Rows from block 13 of a small sound classifier, named by matrix and row number. Rows with one number belong to one neuron. Each number is 200 + 40 x the weight over its row's rms, rounded and kept within 0 to 999. All counts start at 0.
After each neuron's rows are labels from the 100 clips, of 14976, where the neuron reaches its highest value: "lies over" is the class under the peak; "responds to" is what is common among them. Only what is clearly more common there than usual is listed. The data: synthesized solo parts of chorales (CocoChorales). In brackets: how many of the 100, against the usual share in percent.
# fc1: MLP up (model.blocks.13.mlp.fc1.weight, 640x160), inputs 80-159
# fc2: MLP down (model.blocks.13.mlp.fc2.weight, 160x640, transposed), outputs 80-159

fc1.95,215,218,216,179,168,175,195,243,113,146,249,187,228,173,169,183,211,187,215,223,215,164,146,285,247,195,240,165,149,209,88,184,238,145,171,273,119,183,91,200,154,188,235,201,211,173,254,231,276,201,246,179,220,151,169,215,202,166,208,146,151,146,226,213,252,251,180,136,188,279,160,171,201,152,168,184,251,203,185,206
fc2.95,173,233,227,228,168,175,249,251,198,150,158,228,242,263,202,172,225,233,227,175,101,192,263,274,254,122,211,164,207,289,196,190,196,164,185,259,158,200,284,192,195,225,189,210,333,282,231,192,168,184,220,181,160,270,304,192,230,167,174,138,215,198,178,245,273,188,233,297,208,234,193,198,201,232,210,120,210,202,213,155
lies over: silence (100 vs 12.5)
responds to: violin (100 vs 13.8); note E5 (37 vs 7.7); note A#4 (33 vs 10.7)

fc1.43,194,238,250,217,197,173,207,167,223,186,229,238,283,131,224,205,195,271,222,193,214,232,200,129,215,213,206,259,188,149,237,132,199,199,276,248,286,187,237,183,226,215,178,193,194,184,233,190,171,217,256,133,215,171,171,224,202,197,170,232,171,154,227,180,231,224,225,207,175,180,112,240,211,179,170,185,195,179,172,186
fc2.43,243,196,171,223,171,223,182,226,179,214,245,237,212,212,184,206,167,271,204,212,147,217,255,209,193,204,243,164,227,150,209,161,218,206,101,224,221,155,185,190,204,204,202,170,180,166,205,188,166,204,235,237,203,250,191,226,218,239,236,200,270,198,208,284,229,141,297,137,232,261,246,223,120,234,185,153,267,191,143,214
lies over: G4 (30 vs 2.6)
responds to: viola (100 vs 8.5); note G4 (42 vs 7.5); note A4 (30 vs 9.1); note G#4 (25 vs 9.1)

fc1.410,253,220,158,214,188,229,260,252,172,138,277,209,206,164,179,216,182,169,221,166,162,234,250,181,273,208,174,119,224,233,157,209,169,174,184,203,159,220,242,220,227,135,222,177,190,107,244,239,251,255,198,207,238,210,246,171,169,212,257,225,262,199,215,252,177,149,187,227,167,167,257,237,256,184,200,232,192,219,233,293
fc2.410,169,189,167,209,206,251,280,189,219,118,237,246,121,209,209,189,179,144,195,199,259,203,142,151,130,171,193,123,224,213,148,214,227,191,196,204,134,166,216,265,233,139,181,253,187,223,193,205,196,164,221,138,191,227,188,178,231,208,154,132,215,155,238,184,148,209,164,198,190,236,183,194,155,163,222,292,222,170,166,223
lies over: G#3 (39 vs 2.4)
responds to: cello (100 vs 9.9); note G#3 (56 vs 8.1); note A#3 (35 vs 10.2); note B3 (25 vs 9.5)

fc1.62,161,212,172,211,190,245,277,252,230,185,205,226,250,208,175,203,195,62,204,267,153,225,159,205,145,159,186,166,214,183,200,183,149,205,203,254,125,138,204,200,207,236,241,213,222,146,244,128,234,172,161,172,166,205,172,167,195,188,261,167,154,250,166,159,237,191,203,208,158,201,161,230,200,179,173,193,174,203,177,287
fc2.62,246,232,227,243,198,221,265,272,210,192,185,257,256,209,239,213,192,252,194,234,251,233,225,211,213,162,224,191,171,183,240,235,228,199,221,291,204,216,160,183,195,234,198,173,192,233,103,174,164,228,173,195,182,152,262,212,177,190,187,142,137,211,189,200,314,252,183,235,157,128,247,243,240,195,195,285,168,127,213,188
lies over: F4 (33 vs 3.3)
responds to: clarinet (90 vs 8.8); note F4 (40 vs 9.1); note D4 (31 vs 12.7); note F#4 (25 vs 8.4)

fc1.38,215,206,158,142,158,187,199,202,196,201,183,248,173,160,192,260,146,260,144,274,189,207,207,118,150,191,189,230,214,137,231,217,209,209,249,191,242,215,150,236,167,154,226,199,231,208,153,297,202,157,147,156,200,189,211,204,177,214,172,176,170,214,130,272,208,233,164,247,168,244,116,139,236,202,202,220,135,174,196,252
fc2.38,132,185,183,153,122,169,214,235,197,230,271,219,162,152,196,204,227,259,177,144,180,163,200,210,270,182,188,196,161,153,221,195,142,254,209,149,182,218,237,180,204,207,154,181,224,238,183,189,234,166,212,277,180,202,190,159,133,196,268,101,202,186,138,168,193,155,325,137,132,178,212,173,186,189,297,187,194,237,195,186
lies over: A#4 (28 vs 4.1)
responds to: oboe (100 vs 8.1); note A#4 (46 vs 10.7); note B4 (40 vs 9.4); note C5 (39 vs 10.3)

fc1.75,242,250,260,205,194,232,259,224,212,170,261,173,262,141,181,172,156,205,133,190,226,207,248,179,196,193,211,99,227,137,174,244,228,212,184,258,220,270,154,204,172,222,190,214,177,178,227,168,211,189,170,227,183,217,201,234,183,232,131,270,183,222,226,205,260,212,179,177,175,196,155,236,164,215,131,155,242,211,224,156
fc2.75,186,238,208,178,157,224,234,147,196,216,206,198,262,186,183,197,161,375,169,209,197,169,235,153,222,155,187,189,210,213,153,208,203,186,175,320,135,164,265,176,230,161,219,224,177,212,167,136,212,286,253,170,179,203,243,200,219,221,230,263,234,212,231,251,175,241,201,216,120,160,199,203,220,190,181,160,249,258,272,180
lies over: G4 (42 vs 2.6)
responds to: viola (100 vs 8.5); note G4 (50 vs 7.5); note F4 (25 vs 9.1)

fc1.330,204,172,169,158,180,184,234,211,204,200,195,184,226,211,228,238,167,198,162,168,187,160,241,276,267,68,302,117,184,186,185,203,196,185,197,256,169,242,198,170,162,159,267,292,191,302,118,162,196,225,224,192,219,244,187,113,231,188,176,252,143,274,168,180,165,202,263,245,165,219,208,267,224,223,201,214,200,230,196,222
fc2.330,265,223,176,215,203,206,181,212,194,196,128,184,187,200,237,216,161,251,240,178,201,174,226,222,150,113,212,163,263,216,202,122,128,164,206,173,112,211,206,224,155,206,225,163,189,161,180,163,165,166,195,244,217,153,182,122,174,250,142,234,161,192,138,146,242,225,207,199,195,195,180,169,153,196,241,206,216,161,134,183
lies over: G5 (27 vs 2.5)
responds to: violin (90 vs 13.8); note G5 (36 vs 6.3)

fc1.7,268,210,218,181,232,182,176,221,240,217,163,294,190,173,86,196,230,147,194,210,221,201,198,148,211,165,262,180,167,234,267,161,161,160,228,173,250,163,170,218,267,191,214,232,212,229,193,207,133,244,188,210,116,218,117,191,270,152,233,195,174,169,184,285,125,167,163,187,168,171,314,173,194,205,246,203,235,249,195,213
fc2.7,178,278,183,175,217,200,212,196,208,202,174,211,163,217,209,166,192,174,229,213,167,170,157,166,214,201,291,215,144,253,191,283,172,138,186,166,261,273,194,156,212,255,186,216,133,166,174,175,181,174,246,188,202,207,246,194,210,164,204,152,218,254,191,183,190,237,134,70,237,152,231,138,181,153,214,211,117,150,236,206
lies over: D4 (33 vs 4.5)
responds to: tuba (100 vs 8.7); note C#4 (57 vs 11.8); note D4 (52 vs 12.7); note C4 (44 vs 11)

fc1.492,184,144,205,248,172,196,238,250,250,200,194,164,164,100,189,241,225,230,135,212,184,233,193,226,144,199,206,226,162,108,185,241,169,235,240,198,115,219,226,200,212,132,246,178,200,187,144,262,236,160,163,170,226,151,202,197,230,159,216,214,206,161,158,251,229,163,171,247,213,155,213,286,171,171,162,216,183,217,154,233
fc2.492,140,100,163,143,227,188,161,173,208,164,200,167,164,198,221,185,158,223,174,217,197,204,159,171,191,195,166,219,215,143,168,189,215,273,200,204,116,212,218,253,207,175,205,176,174,183,191,202,194,164,165,152,194,269,205,196,162,171,256,246,232,172,191,101,232,223,194,134,235,215,111,238,170,187,347,126,252,183,224,228
lies over: A#4 (31 vs 4.1)
responds to: oboe (99 vs 8.1); note A#4 (43 vs 10.7); note B4 (37 vs 9.4); note C5 (34 vs 10.3)

fc1.593,202,149,171,178,219,260,162,200,193,168,167,235,194,151,198,209,238,251,142,139,209,210,204,186,177,207,209,198,191,234,167,225,214,179,187,144,185,214,244,234,193,235,219,96,283,225,219,225,211,155,149,179,238,195,222,193,190,211,116,250,226,188,161,213,125,203,140,212,251,181,241,241,181,240,174,234,182,171,237,181
fc2.593,199,176,225,133,236,253,300,226,235,195,182,219,195,244,211,190,180,183,290,193,200,190,167,203,230,241,194,220,157,226,162,234,145,194,192,193,172,281,196,224,194,270,138,176,170,133,244,194,200,248,195,217,161,166,142,166,123,194,186,185,178,167,172,229,213,188,184,165,193,193,178,213,126,175,200,239,241,267,185,128
lies over: C5 (26 vs 3.7)
responds to: oboe (100 vs 8.1); note C5 (52 vs 10.3); note A#4 (38 vs 10.7); note B4 (35 vs 9.4)

fc1.325,197,251,191,195,209,273,206,231,194,215,249,167,228,222,236,234,144,233,170,200,117,211,185,273,247,174,201,144,221,125,221,104,186,190,213,286,176,208,205,188,234,213,242,249,212,247,173,188,266,237,190,161,210,204,210,84,244,193,133,210,143,232,180,230,241,166,196,192,224,209,152,115,193,212,201,178,231,285,202,250
fc2.325,219,219,132,251,203,240,127,227,172,187,163,227,145,220,139,131,287,207,181,199,192,147,241,252,191,123,213,281,170,125,258,140,237,193,250,186,180,183,144,178,196,186,178,196,156,227,241,233,148,119,172,229,167,204,147,199,237,127,201,225,209,180,212,228,203,209,127,209,146,279,216,185,175,209,213,186,206,131,184,197
lies over: G#3 (25 vs 2.4)
responds to: double bass (100 vs 1.8); note G#3 (43 vs 8.1); note A#3 (43 vs 10.2)

fc1.173,168,245,216,159,231,196,221,158,279,109,225,238,234,132,256,250,82,187,243,217,201,301,199,173,173,156,226,237,161,232,259,217,232,203,244,194,259,197,238,172,226,216,176,164,240,169,197,199,193,257,182,152,186,255,188,186,158,176,156,175,216,198,268,196,234,186,228,175,161,243,222,152,161,192,239,185,107,137,227,181
fc2.173,255,226,254,155,161,200,225,182,216,194,259,220,218,260,217,178,163,293,221,177,207,246,175,129,252,216,227,266,193,279,231,205,227,227,96,233,139,186,216,198,178,186,173,186,230,248,188,179,196,183,221,204,212,198,226,226,201,201,194,160,230,242,253,250,219,216,223,166,152,207,231,213,163,180,152,127,133,169,174,176
lies over: G4 (38 vs 2.6); G#4 (28 vs 3.4)
responds to: viola (100 vs 8.5); note G4 (58 vs 7.5); note A4 (37 vs 9.1); note G#4 (36 vs 9.1)

fc1.285,205,178,143,219,244,266,170,187,238,183,186,99,259,69,265,203,137,213,184,233,175,210,191,170,198,283,185,172,222,213,212,215,168,206,214,187,199,226,137,189,223,249,216,171,191,185,191,197,127,205,220,168,176,209,134,209,215,135,119,219,256,221,191,160,240,199,212,214,290,220,135,232,202,192,174,247,232,200,170,150
fc2.285,255,196,184,176,211,225,227,182,199,150,218,150,207,218,167,152,195,277,206,181,152,209,191,186,207,250,168,270,138,235,154,201,212,219,240,236,157,186,174,235,224,193,212,171,202,109,170,245,180,220,194,182,216,245,216,232,151,183,231,252,197,175,216,223,184,92,233,187,176,173,214,249,207,190,157,323,212,238,131,218
lies over: G4 (38 vs 2.6)
responds to: viola (98 vs 8.5); note G4 (50 vs 7.5); note A4 (26 vs 9.1)

fc1.394,242,245,232,249,198,184,221,205,205,160,218,146,197,83,165,166,147,272,154,211,230,212,184,209,250,195,179,98,211,132,201,183,188,192,202,250,234,224,137,220,238,211,160,254,188,157,213,208,175,182,144,225,169,222,198,223,201,185,198,223,189,262,233,225,171,213,201,186,266,236,151,305,189,177,195,186,219,227,256,159
fc2.394,282,264,161,159,156,156,200,202,206,226,199,194,265,197,183,210,191,261,166,194,197,193,214,188,179,191,98,236,228,215,186,271,212,188,98,250,178,178,212,191,203,234,203,150,244,194,189,169,168,231,240,106,144,272,214,152,229,195,278,260,231,197,208,234,155,203,190,192,157,203,284,198,170,203,261,191,186,237,142,201
lies over: G4 (43 vs 2.6)
responds to: viola (100 vs 8.5); note G4 (54 vs 7.5); note A4 (27 vs 9.1)

fc1.263,159,248,283,113,211,278,210,226,299,146,218,84,132,231,132,239,219,175,173,191,189,163,210,185,182,174,202,165,227,126,196,181,203,220,221,204,186,197,194,183,202,140,137,208,195,122,127,160,153,218,150,223,145,183,184,220,213,217,207,261,207,211,275,256,269,239,195,203,226,189,132,147,131,276,223,210,224,254,223,295
fc2.263,162,216,185,281,180,219,239,305,260,244,222,141,188,225,287,199,205,80,203,169,224,166,244,235,210,188,209,179,75,136,232,121,180,180,224,198,164,193,205,176,176,192,219,155,171,182,198,178,211,235,145,196,149,211,242,224,261,192,177,339,199,242,190,131,194,171,190,163,187,212,244,213,262,238,141,232,256,224,238,215
lies over: F5 (25 vs 2.9)
responds to: trumpet (100 vs 8.4); note F5 (43 vs 8.3); note D#5 (32 vs 8.9); note E5 (27 vs 7.7)

fc1.176,213,204,216,165,211,155,137,189,166,209,201,230,131,165,268,273,192,188,171,225,175,278,212,290,212,197,203,114,215,145,175,188,246,223,159,170,253,180,184,174,218,214,258,179,223,195,206,178,229,156,200,154,170,182,198,260,207,188,208,173,149,261,206,179,257,178,245,210,140,156,151,173,281,204,190,230,225,230,215,161
fc2.176,193,167,193,212,199,186,224,162,228,217,199,175,223,221,218,239,197,202,251,210,205,171,193,296,189,206,196,237,176,122,221,69,145,204,172,184,235,216,196,138,174,184,141,269,238,183,188,186,175,204,203,195,177,130,223,226,165,164,137,56,187,196,207,257,229,167,175,230,219,209,277,216,153,247,148,189,174,173,157,209
lies over: C#4 (26 vs 3.7)
responds to: trombone (100 vs 7.2); note C#4 (38 vs 11.8); note D#4 (35 vs 11.1); note F4 (27 vs 9.1)

fc1.162,138,220,173,210,218,174,260,208,237,199,188,229,219,183,206,185,253,193,286,291,201,171,197,224,184,267,104,123,184,282,248,123,149,177,191,198,256,110,160,161,213,190,150,170,120,226,255,173,179,205,203,251,242,125,144,186,187,273,198,223,166,204,193,179,247,164,150,264,215,251,180,242,253,205,239,197,111,267,134,271
fc2.162,242,224,236,202,148,200,280,153,256,234,232,278,243,162,194,148,199,172,274,194,205,184,223,187,225,176,56,119,203,212,227,236,204,173,209,136,189,258,191,209,165,179,215,140,236,161,181,181,107,184,215,217,214,202,190,213,161,226,248,207,183,162,165,214,205,221,171,178,274,123,252,208,166,233,180,121,239,281,249,187
lies over: C#4 (30 vs 3.7)
responds to: trombone (100 vs 7.2); note C#4 (36 vs 11.8); note F4 (32 vs 9.1)

fc1.151,205,171,211,181,164,266,208,234,195,200,168,123,204,64,170,142,149,185,163,316,275,151,217,245,216,205,213,157,251,78,218,248,159,209,219,218,178,161,176,181,191,138,246,195,230,143,158,184,158,176,175,188,177,224,223,192,211,110,179,201,230,182,153,150,283,259,155,190,184,252,185,206,173,146,245,235,218,140,215,212
fc2.151,199,211,209,177,217,198,230,155,152,211,188,164,169,154,237,185,213,187,207,198,232,152,145,186,229,199,186,178,211,107,186,220,209,171,274,199,230,193,233,227,205,239,128,192,211,201,211,204,174,170,103,146,224,216,183,206,189,285,256,270,182,157,213,271,157,189,202,163,177,208,166,152,246,186,319,203,230,276,190,156
lies over: G4 (47 vs 2.6)
responds to: viola (100 vs 8.5); note G4 (54 vs 7.5); note F4 (28 vs 9.1)

fc1.239,172,182,201,213,196,153,201,188,245,242,194,273,163,154,175,225,116,169,146,209,190,197,159,165,211,217,217,219,244,201,248,173,194,176,162,228,245,210,153,167,196,214,176,175,219,147,173,182,197,156,147,199,213,100,178,147,198,174,197,299,261,172,264,229,210,160,135,234,209,253,219,182,198,199,224,179,155,190,301,157
fc2.239,149,142,194,169,201,207,249,225,169,232,205,198,175,222,265,184,163,254,153,184,228,200,240,188,97,196,152,262,234,238,184,177,183,153,155,238,175,239,131,224,157,188,202,299,323,178,199,241,232,187,255,162,238,182,190,146,255,194,157,194,157,216,154,185,229,237,230,176,236,211,226,172,239,191,167,195,299,222,164,177
lies over: D4 (30 vs 4.5)
responds to: trombone (93 vs 7.2); note D4 (44 vs 12.7); note D#4 (28 vs 11.1)

fc1.483,178,248,222,166,156,287,222,196,187,195,184,188,152,236,187,179,210,234,226,266,196,185,231,281,207,247,185,107,193,270,276,271,209,207,192,193,223,194,195,180,230,210,215,244,135,181,244,228,265,198,169,224,210,204,229,230,234,171,207,219,242,193,211,170,204,253,214,184,134,208,141,266,241,236,128,187,280,147,167,183
fc2.483,138,268,225,185,238,218,209,160,201,243,213,267,244,186,222,228,202,199,208,170,201,222,258,241,254,196,186,166,250,142,213,333,99,169,202,224,228,235,219,181,187,158,183,212,279,183,239,226,281,190,220,200,203,256,183,150,179,160,179,216,237,215,222,301,118,210,140,188,250,300,263,219,208,144,173,198,189,288,238,158
lies over: D4 (31 vs 4.5)
responds to: tuba (100 vs 8.7); note D4 (47 vs 12.7); note C#4 (44 vs 11.8); note C4 (42 vs 11)

fc1.34,122,195,250,183,179,174,215,218,283,203,215,76,93,262,143,225,198,171,178,122,189,153,233,202,163,212,158,184,218,181,189,224,237,232,134,181,222,186,218,179,263,154,155,210,220,112,223,205,120,173,143,199,198,212,223,248,219,160,206,175,246,189,263,212,159,206,190,253,264,214,184,184,136,229,231,177,244,208,222,218
fc2.34,153,172,219,209,248,211,232,224,297,175,142,252,205,193,284,192,214,203,227,148,171,162,216,194,192,162,252,240,124,86,215,164,149,247,211,233,218,254,158,182,181,168,258,208,225,208,223,168,203,243,81,325,246,147,244,233,212,194,204,213,238,207,245,110,176,237,257,196,216,152,188,213,287,179,186,216,180,221,190,216
lies over: F5 (29 vs 2.9)
responds to: trumpet (100 vs 8.4); note F5 (41 vs 8.3); note D#5 (31 vs 8.9); note G5 (26 vs 6.3)

fc1.227,230,193,127,202,196,206,237,145,198,200,193,156,138,198,181,238,281,225,216,286,216,170,223,241,196,149,225,180,202,195,240,202,222,187,158,230,165,224,197,250,118,180,237,222,226,140,114,191,160,187,261,205,148,192,251,193,195,233,187,290,142,147,153,265,230,78,111,174,230,218,201,195,215,234,228,203,155,278,164,156
fc2.227,140,152,252,166,221,242,185,235,130,204,163,149,139,174,189,196,245,158,188,262,255,216,180,165,184,169,278,162,188,196,207,248,218,220,136,238,177,163,214,266,191,151,131,217,236,253,219,194,188,169,182,206,160,176,155,201,213,289,206,218,231,250,160,199,251,282,243,231,254,193,193,245,237,247,235,209,208,335,213,153
lies over: F4 (28 vs 3.3)
responds to: clarinet (82 vs 8.8); note F4 (39 vs 9.1); note D4 (34 vs 12.7); note D#4 (31 vs 11.1)

fc1.85,209,238,198,188,243,202,217,239,237,139,227,160,189,213,219,203,264,277,200,229,179,165,218,232,243,173,209,196,203,114,243,168,191,223,167,223,172,192,215,206,223,218,228,277,221,226,185,181,279,246,172,235,214,173,190,241,186,211,219,144,283,171,188,172,161,146,227,196,248,133,167,221,166,193,169,163,186,195,230,163
fc2.85,211,153,186,209,211,199,221,180,222,186,235,188,224,203,170,137,222,145,230,225,180,299,225,230,143,207,225,174,229,131,184,216,143,267,222,227,248,162,201,176,235,192,216,208,188,216,188,219,201,258,260,225,244,236,196,168,179,191,182,263,253,135,155,216,176,242,229,215,264,210,193,232,248,196,264,197,191,178,162,247
lies over: A#4 (28 vs 4.1)
responds to: oboe (80 vs 8.1); note A#4 (44 vs 10.7); note C5 (32 vs 10.3); note B4 (31 vs 9.4)

fc1.552,189,211,208,185,167,193,215,218,167,181,225,159,120,223,176,200,182,226,273,353,191,159,184,275,191,236,189,147,161,228,309,237,213,192,208,218,220,206,129,176,210,190,189,162,166,199,236,143,255,223,230,304,265,188,192,216,195,162,223,210,266,146,192,129,209,210,261,192,155,177,209,231,235,200,175,183,321,163,212,246
fc2.552,186,260,126,233,248,182,193,230,177,241,245,223,242,167,259,193,195,179,198,215,186,167,220,182,216,202,190,184,206,125,215,304,154,183,231,220,129,209,238,193,201,170,182,219,227,252,230,217,220,180,176,200,191,279,178,187,194,127,155,244,210,236,215,311,175,201,170,247,236,303,262,197,121,125,201,239,186,237,183,232
lies over: D4 (34 vs 4.5); C#4 (25 vs 3.7)
responds to: tuba (100 vs 8.7); note C#4 (51 vs 11.8); note D4 (51 vs 12.7); note C4 (39 vs 11)

fc1.74,207,156,213,155,227,183,174,241,226,238,186,300,190,175,192,246,157,160,264,187,249,182,299,184,112,230,148,205,222,205,184,214,162,297,147,232,146,205,206,233,136,277,174,231,188,184,178,222,198,170,207,295,214,196,165,223,172,199,189,155,145,222,175,249,180,278,264,152,185,163,179,240,220,269,249,126,185,151,201,206
fc2.74,161,177,178,164,182,209,189,137,100,119,197,203,212,183,158,141,202,274,207,209,145,220,225,266,223,206,182,185,236,178,211,247,165,181,140,174,236,196,226,189,216,172,249,261,165,193,280,250,181,251,243,166,185,187,219,241,250,166,190,313,234,104,210,226,210,189,165,224,193,209,145,227,278,171,296,145,141,195,245,197
lies over: C4 (29 vs 3.1)
responds to: cello (92 vs 9.9); note C4 (44 vs 11); note D#4 (42 vs 11.1); note D4 (38 vs 12.7)

fc1.31,265,186,156,167,217,190,220,179,254,245,206,176,238,135,212,263,194,214,253,222,203,211,221,174,196,152,157,193,225,191,227,125,186,145,185,198,271,211,239,192,174,194,179,255,238,134,167,188,240,190,188,160,214,203,219,196,200,234,171,165,266,221,147,265,196,219,227,193,195,209,201,161,218,198,209,186,122,172,199,166
fc2.31,140,182,244,171,260,269,172,249,231,203,205,149,187,158,224,192,213,248,242,167,246,177,106,188,194,218,181,194,220,207,163,165,238,138,168,176,222,209,195,229,197,287,162,173,170,171,295,210,197,167,218,169,214,245,204,165,234,175,278,182,186,95,204,164,252,247,247,177,207,200,179,178,228,230,253,206,211,213,178,168
lies over: A#4 (37 vs 4.1)
responds to: oboe (76 vs 8.1); note A#4 (49 vs 10.7); note C5 (27 vs 10.3); note B4 (26 vs 9.4)

fc1.198,144,179,266,159,177,226,227,193,154,241,207,99,26,239,228,215,198,173,249,202,243,223,205,221,117,252,170,140,235,184,241,254,225,231,195,138,206,227,160,200,185,163,231,261,172,230,178,217,186,223,197,213,210,195,200,221,191,250,182,242,191,197,113,188,162,201,188,228,224,198,205,181,261,166,162,202,152,117,233,185
fc2.198,193,174,183,142,185,274,120,185,210,206,214,158,185,224,169,185,189,201,181,278,214,108,234,262,233,242,250,268,245,162,158,289,205,247,171,169,217,260,239,237,232,203,145,167,300,204,222,202,220,134,174,198,232,233,151,185,222,250,167,163,206,255,179,227,67,183,147,238,250,179,228,178,166,175,192,246,169,187,212,221
lies over: C4 (25 vs 3.1)
responds to: tuba (100 vs 8.7); note C4 (55 vs 11); note C#4 (49 vs 11.8); note A#3 (38 vs 10.2)

fc1.571,238,227,183,272,250,124,244,250,197,225,204,149,145,157,250,181,191,199,314,277,301,178,217,243,216,208,197,180,197,211,185,177,233,180,120,251,206,222,164,267,131,257,187,174,174,170,188,211,185,200,216,163,190,243,196,248,193,273,180,137,270,222,201,125,249,171,149,202,230,211,198,230,198,194,196,199,243,289,210,215
fc2.571,196,249,210,182,276,156,191,174,209,185,252,174,230,172,140,156,192,278,265,241,132,171,233,195,218,149,217,181,228,195,127,269,243,283,271,206,153,230,258,259,200,120,246,242,190,252,201,211,212,214,250,228,155,165,287,202,267,233,212,176,132,186,178,217,225,254,173,205,248,168,268,225,188,196,263,198,244,236,266,145
lies over: silence (85 vs 12.5)
responds to: trumpet (82 vs 8.4); note F#5 (31 vs 7); note G#5 (26 vs 3.7); note G5 (26 vs 6.3)

fc1.514,154,203,227,134,177,166,126,178,194,176,192,201,194,155,224,174,191,199,249,230,129,286,172,150,171,158,188,211,149,216,216,228,247,246,153,197,234,234,147,148,182,146,226,249,193,230,237,199,211,189,231,172,187,159,155,160,229,184,197,251,172,233,152,256,285,170,167,231,159,145,201,244,255,234,212,224,178,199,177,220
fc2.514,176,196,165,221,190,139,145,175,211,187,151,171,167,248,165,165,215,275,226,174,242,166,158,220,204,136,232,275,207,236,214,175,156,246,263,140,200,153,154,189,186,176,145,228,179,183,224,196,167,177,184,235,164,193,158,172,191,185,209,253,208,238,148,105,184,194,184,137,168,272,177,154,235,162,215,211,180,180,206,213
lies over: D4 (40 vs 4.5)
responds to: cello (100 vs 9.9); note D4 (54 vs 12.7); note C#4 (30 vs 11.8); note A3 (26 vs 8.6)

fc1.356,193,212,166,270,202,218,217,191,327,161,168,254,136,267,227,227,168,197,208,237,203,188,188,141,169,261,188,203,221,143,152,193,170,155,183,142,176,287,128,206,260,247,196,295,223,202,189,204,283,192,165,207,253,119,218,224,237,215,180,195,281,238,145,97,174,173,254,240,225,172,272,213,217,165,216,211,204,164,247,158
fc2.356,218,255,194,203,218,236,231,210,220,169,139,189,208,231,232,98,244,178,213,229,166,199,190,240,211,270,251,284,121,164,235,197,238,206,273,174,198,198,161,211,170,182,174,243,198,194,276,173,239,155,234,187,222,260,197,225,220,138,71,227,281,214,203,233,205,162,232,231,222,233,161,204,249,165,230,238,169,152,209,191
lies over: C#4 (32 vs 3.7)
responds to: tuba (94 vs 8.7); note C#4 (47 vs 11.8); note C4 (41 vs 11); note D4 (36 vs 12.7)

fc1.368,212,231,200,182,229,189,208,231,271,201,199,186,108,148,254,156,208,198,269,218,131,192,168,181,199,189,205,236,186,238,168,235,192,213,172,234,228,198,276,210,130,187,185,157,171,148,137,147,202,237,167,162,238,194,172,168,187,214,218,346,162,228,233,215,239,189,160,201,242,160,232,267,237,163,165,189,189,233,98,182
fc2.368,135,213,234,177,202,146,185,182,274,218,143,165,225,233,220,205,200,214,250,132,204,191,114,146,121,146,202,191,188,273,206,183,196,214,140,168,205,134,261,242,180,198,166,205,204,226,225,174,177,193,257,136,222,157,186,158,206,231,129,185,226,271,226,197,226,181,194,216,148,239,144,184,204,236,112,213,176,234,280,198
lies over: D4 (38 vs 4.5)
responds to: cello (100 vs 9.9); note D4 (55 vs 12.7); note C#4 (44 vs 11.8); note D#4 (38 vs 11.1)

fc1.60,224,182,282,191,182,188,242,224,145,155,209,158,228,220,156,138,259,182,97,195,188,225,202,165,195,199,294,187,149,161,159,204,218,230,197,174,219,277,185,160,196,168,209,260,239,225,169,221,100,236,150,245,120,212,160,184,160,205,177,193,181,219,212,236,208,196,267,189,239,211,159,176,213,197,254,222,177,185,218,230
fc2.60,195,183,201,204,203,168,202,241,172,156,196,235,261,226,210,228,227,248,159,232,237,226,243,236,187,225,232,202,251,162,181,126,97,178,159,211,124,230,220,151,237,212,202,195,172,256,166,288,130,166,194,211,183,274,138,209,229,251,194,180,244,201,185,133,168,204,249,182,173,189,242,197,197,106,227,258,251,151,235,159
lies over: silence (60 vs 12.5)
responds to: double bass (61 vs 1.8); saxophone (31 vs 1.6)

fc1.576,200,218,260,201,198,105,265,187,274,169,217,202,270,109,192,202,181,215,131,177,228,249,164,166,180,169,304,180,205,162,306,223,224,183,244,218,220,235,154,185,243,196,166,258,194,139,200,185,190,211,162,133,227,263,176,158,176,131,123,206,219,196,255,187,116,187,228,144,228,204,210,227,231,140,181,203,165,237,156,208
fc2.576,310,232,213,210,215,167,226,183,162,278,222,194,248,222,162,204,160,244,142,183,161,250,156,174,192,233,208,216,223,175,197,144,229,257,142,283,166,174,229,221,180,234,232,208,198,183,215,188,201,184,228,146,174,209,216,165,223,241,238,221,233,239,175,229,120,191,239,178,209,172,281,124,218,187,219,195,241,210,185,261
lies over: G4 (41 vs 2.6)
responds to: viola (100 vs 8.5); note G4 (55 vs 7.5); note A4 (32 vs 9.1); note G#4 (28 vs 9.1)

fc1.231,234,180,209,187,176,185,228,223,166,200,146,145,239,178,252,167,124,172,138,177,178,249,190,235,219,256,160,195,219,283,142,246,203,152,136,259,256,177,169,162,191,209,176,278,224,267,128,172,231,226,143,250,255,218,224,208,241,210,238,213,198,207,175,237,201,207,255,146,149,150,202,211,146,184,247,221,185,211,182,192
fc2.231,177,146,144,161,215,179,138,153,243,137,147,179,209,208,155,197,178,219,178,230,202,252,219,255,226,192,106,184,218,290,244,201,109,159,187,146,220,200,167,222,246,227,273,184,239,195,225,153,232,249,304,164,176,192,217,147,155,219,257,199,153,187,205,228,182,132,158,224,255,181,267,196,170,204,159,186,162,157,151,149
lies over: silence (35 vs 12.5)
responds to: violin (95 vs 13.8); note B4 (34 vs 9.4)

fc1.112,133,164,160,175,183,238,210,257,223,265,198,267,193,191,166,267,156,189,97,181,163,258,134,178,200,181,205,178,188,229,237,212,219,231,232,244,169,237,222,196,261,187,251,177,170,212,179,120,205,191,146,209,316,287,227,172,181,221,223,234,223,183,203,189,173,147,197,209,259,150,224,228,240,166,154,235,165,144,158,155
fc2.112,220,175,231,188,214,224,182,220,239,143,254,228,214,327,253,174,219,237,119,195,181,220,229,189,261,228,200,169,239,225,251,272,174,209,251,294,171,128,223,228,156,178,189,187,139,300,216,232,229,136,233,189,214,194,200,254,193,212,230,237,106,201,208,218,183,197,219,196,221,205,196,108,222,319,164,250,161,195,228,146
lies over: F4 (62 vs 3.3)
responds to: viola (100 vs 8.5); note F4 (73 vs 9.1); note D#4 (33 vs 11.1); note E4 (29 vs 8.6)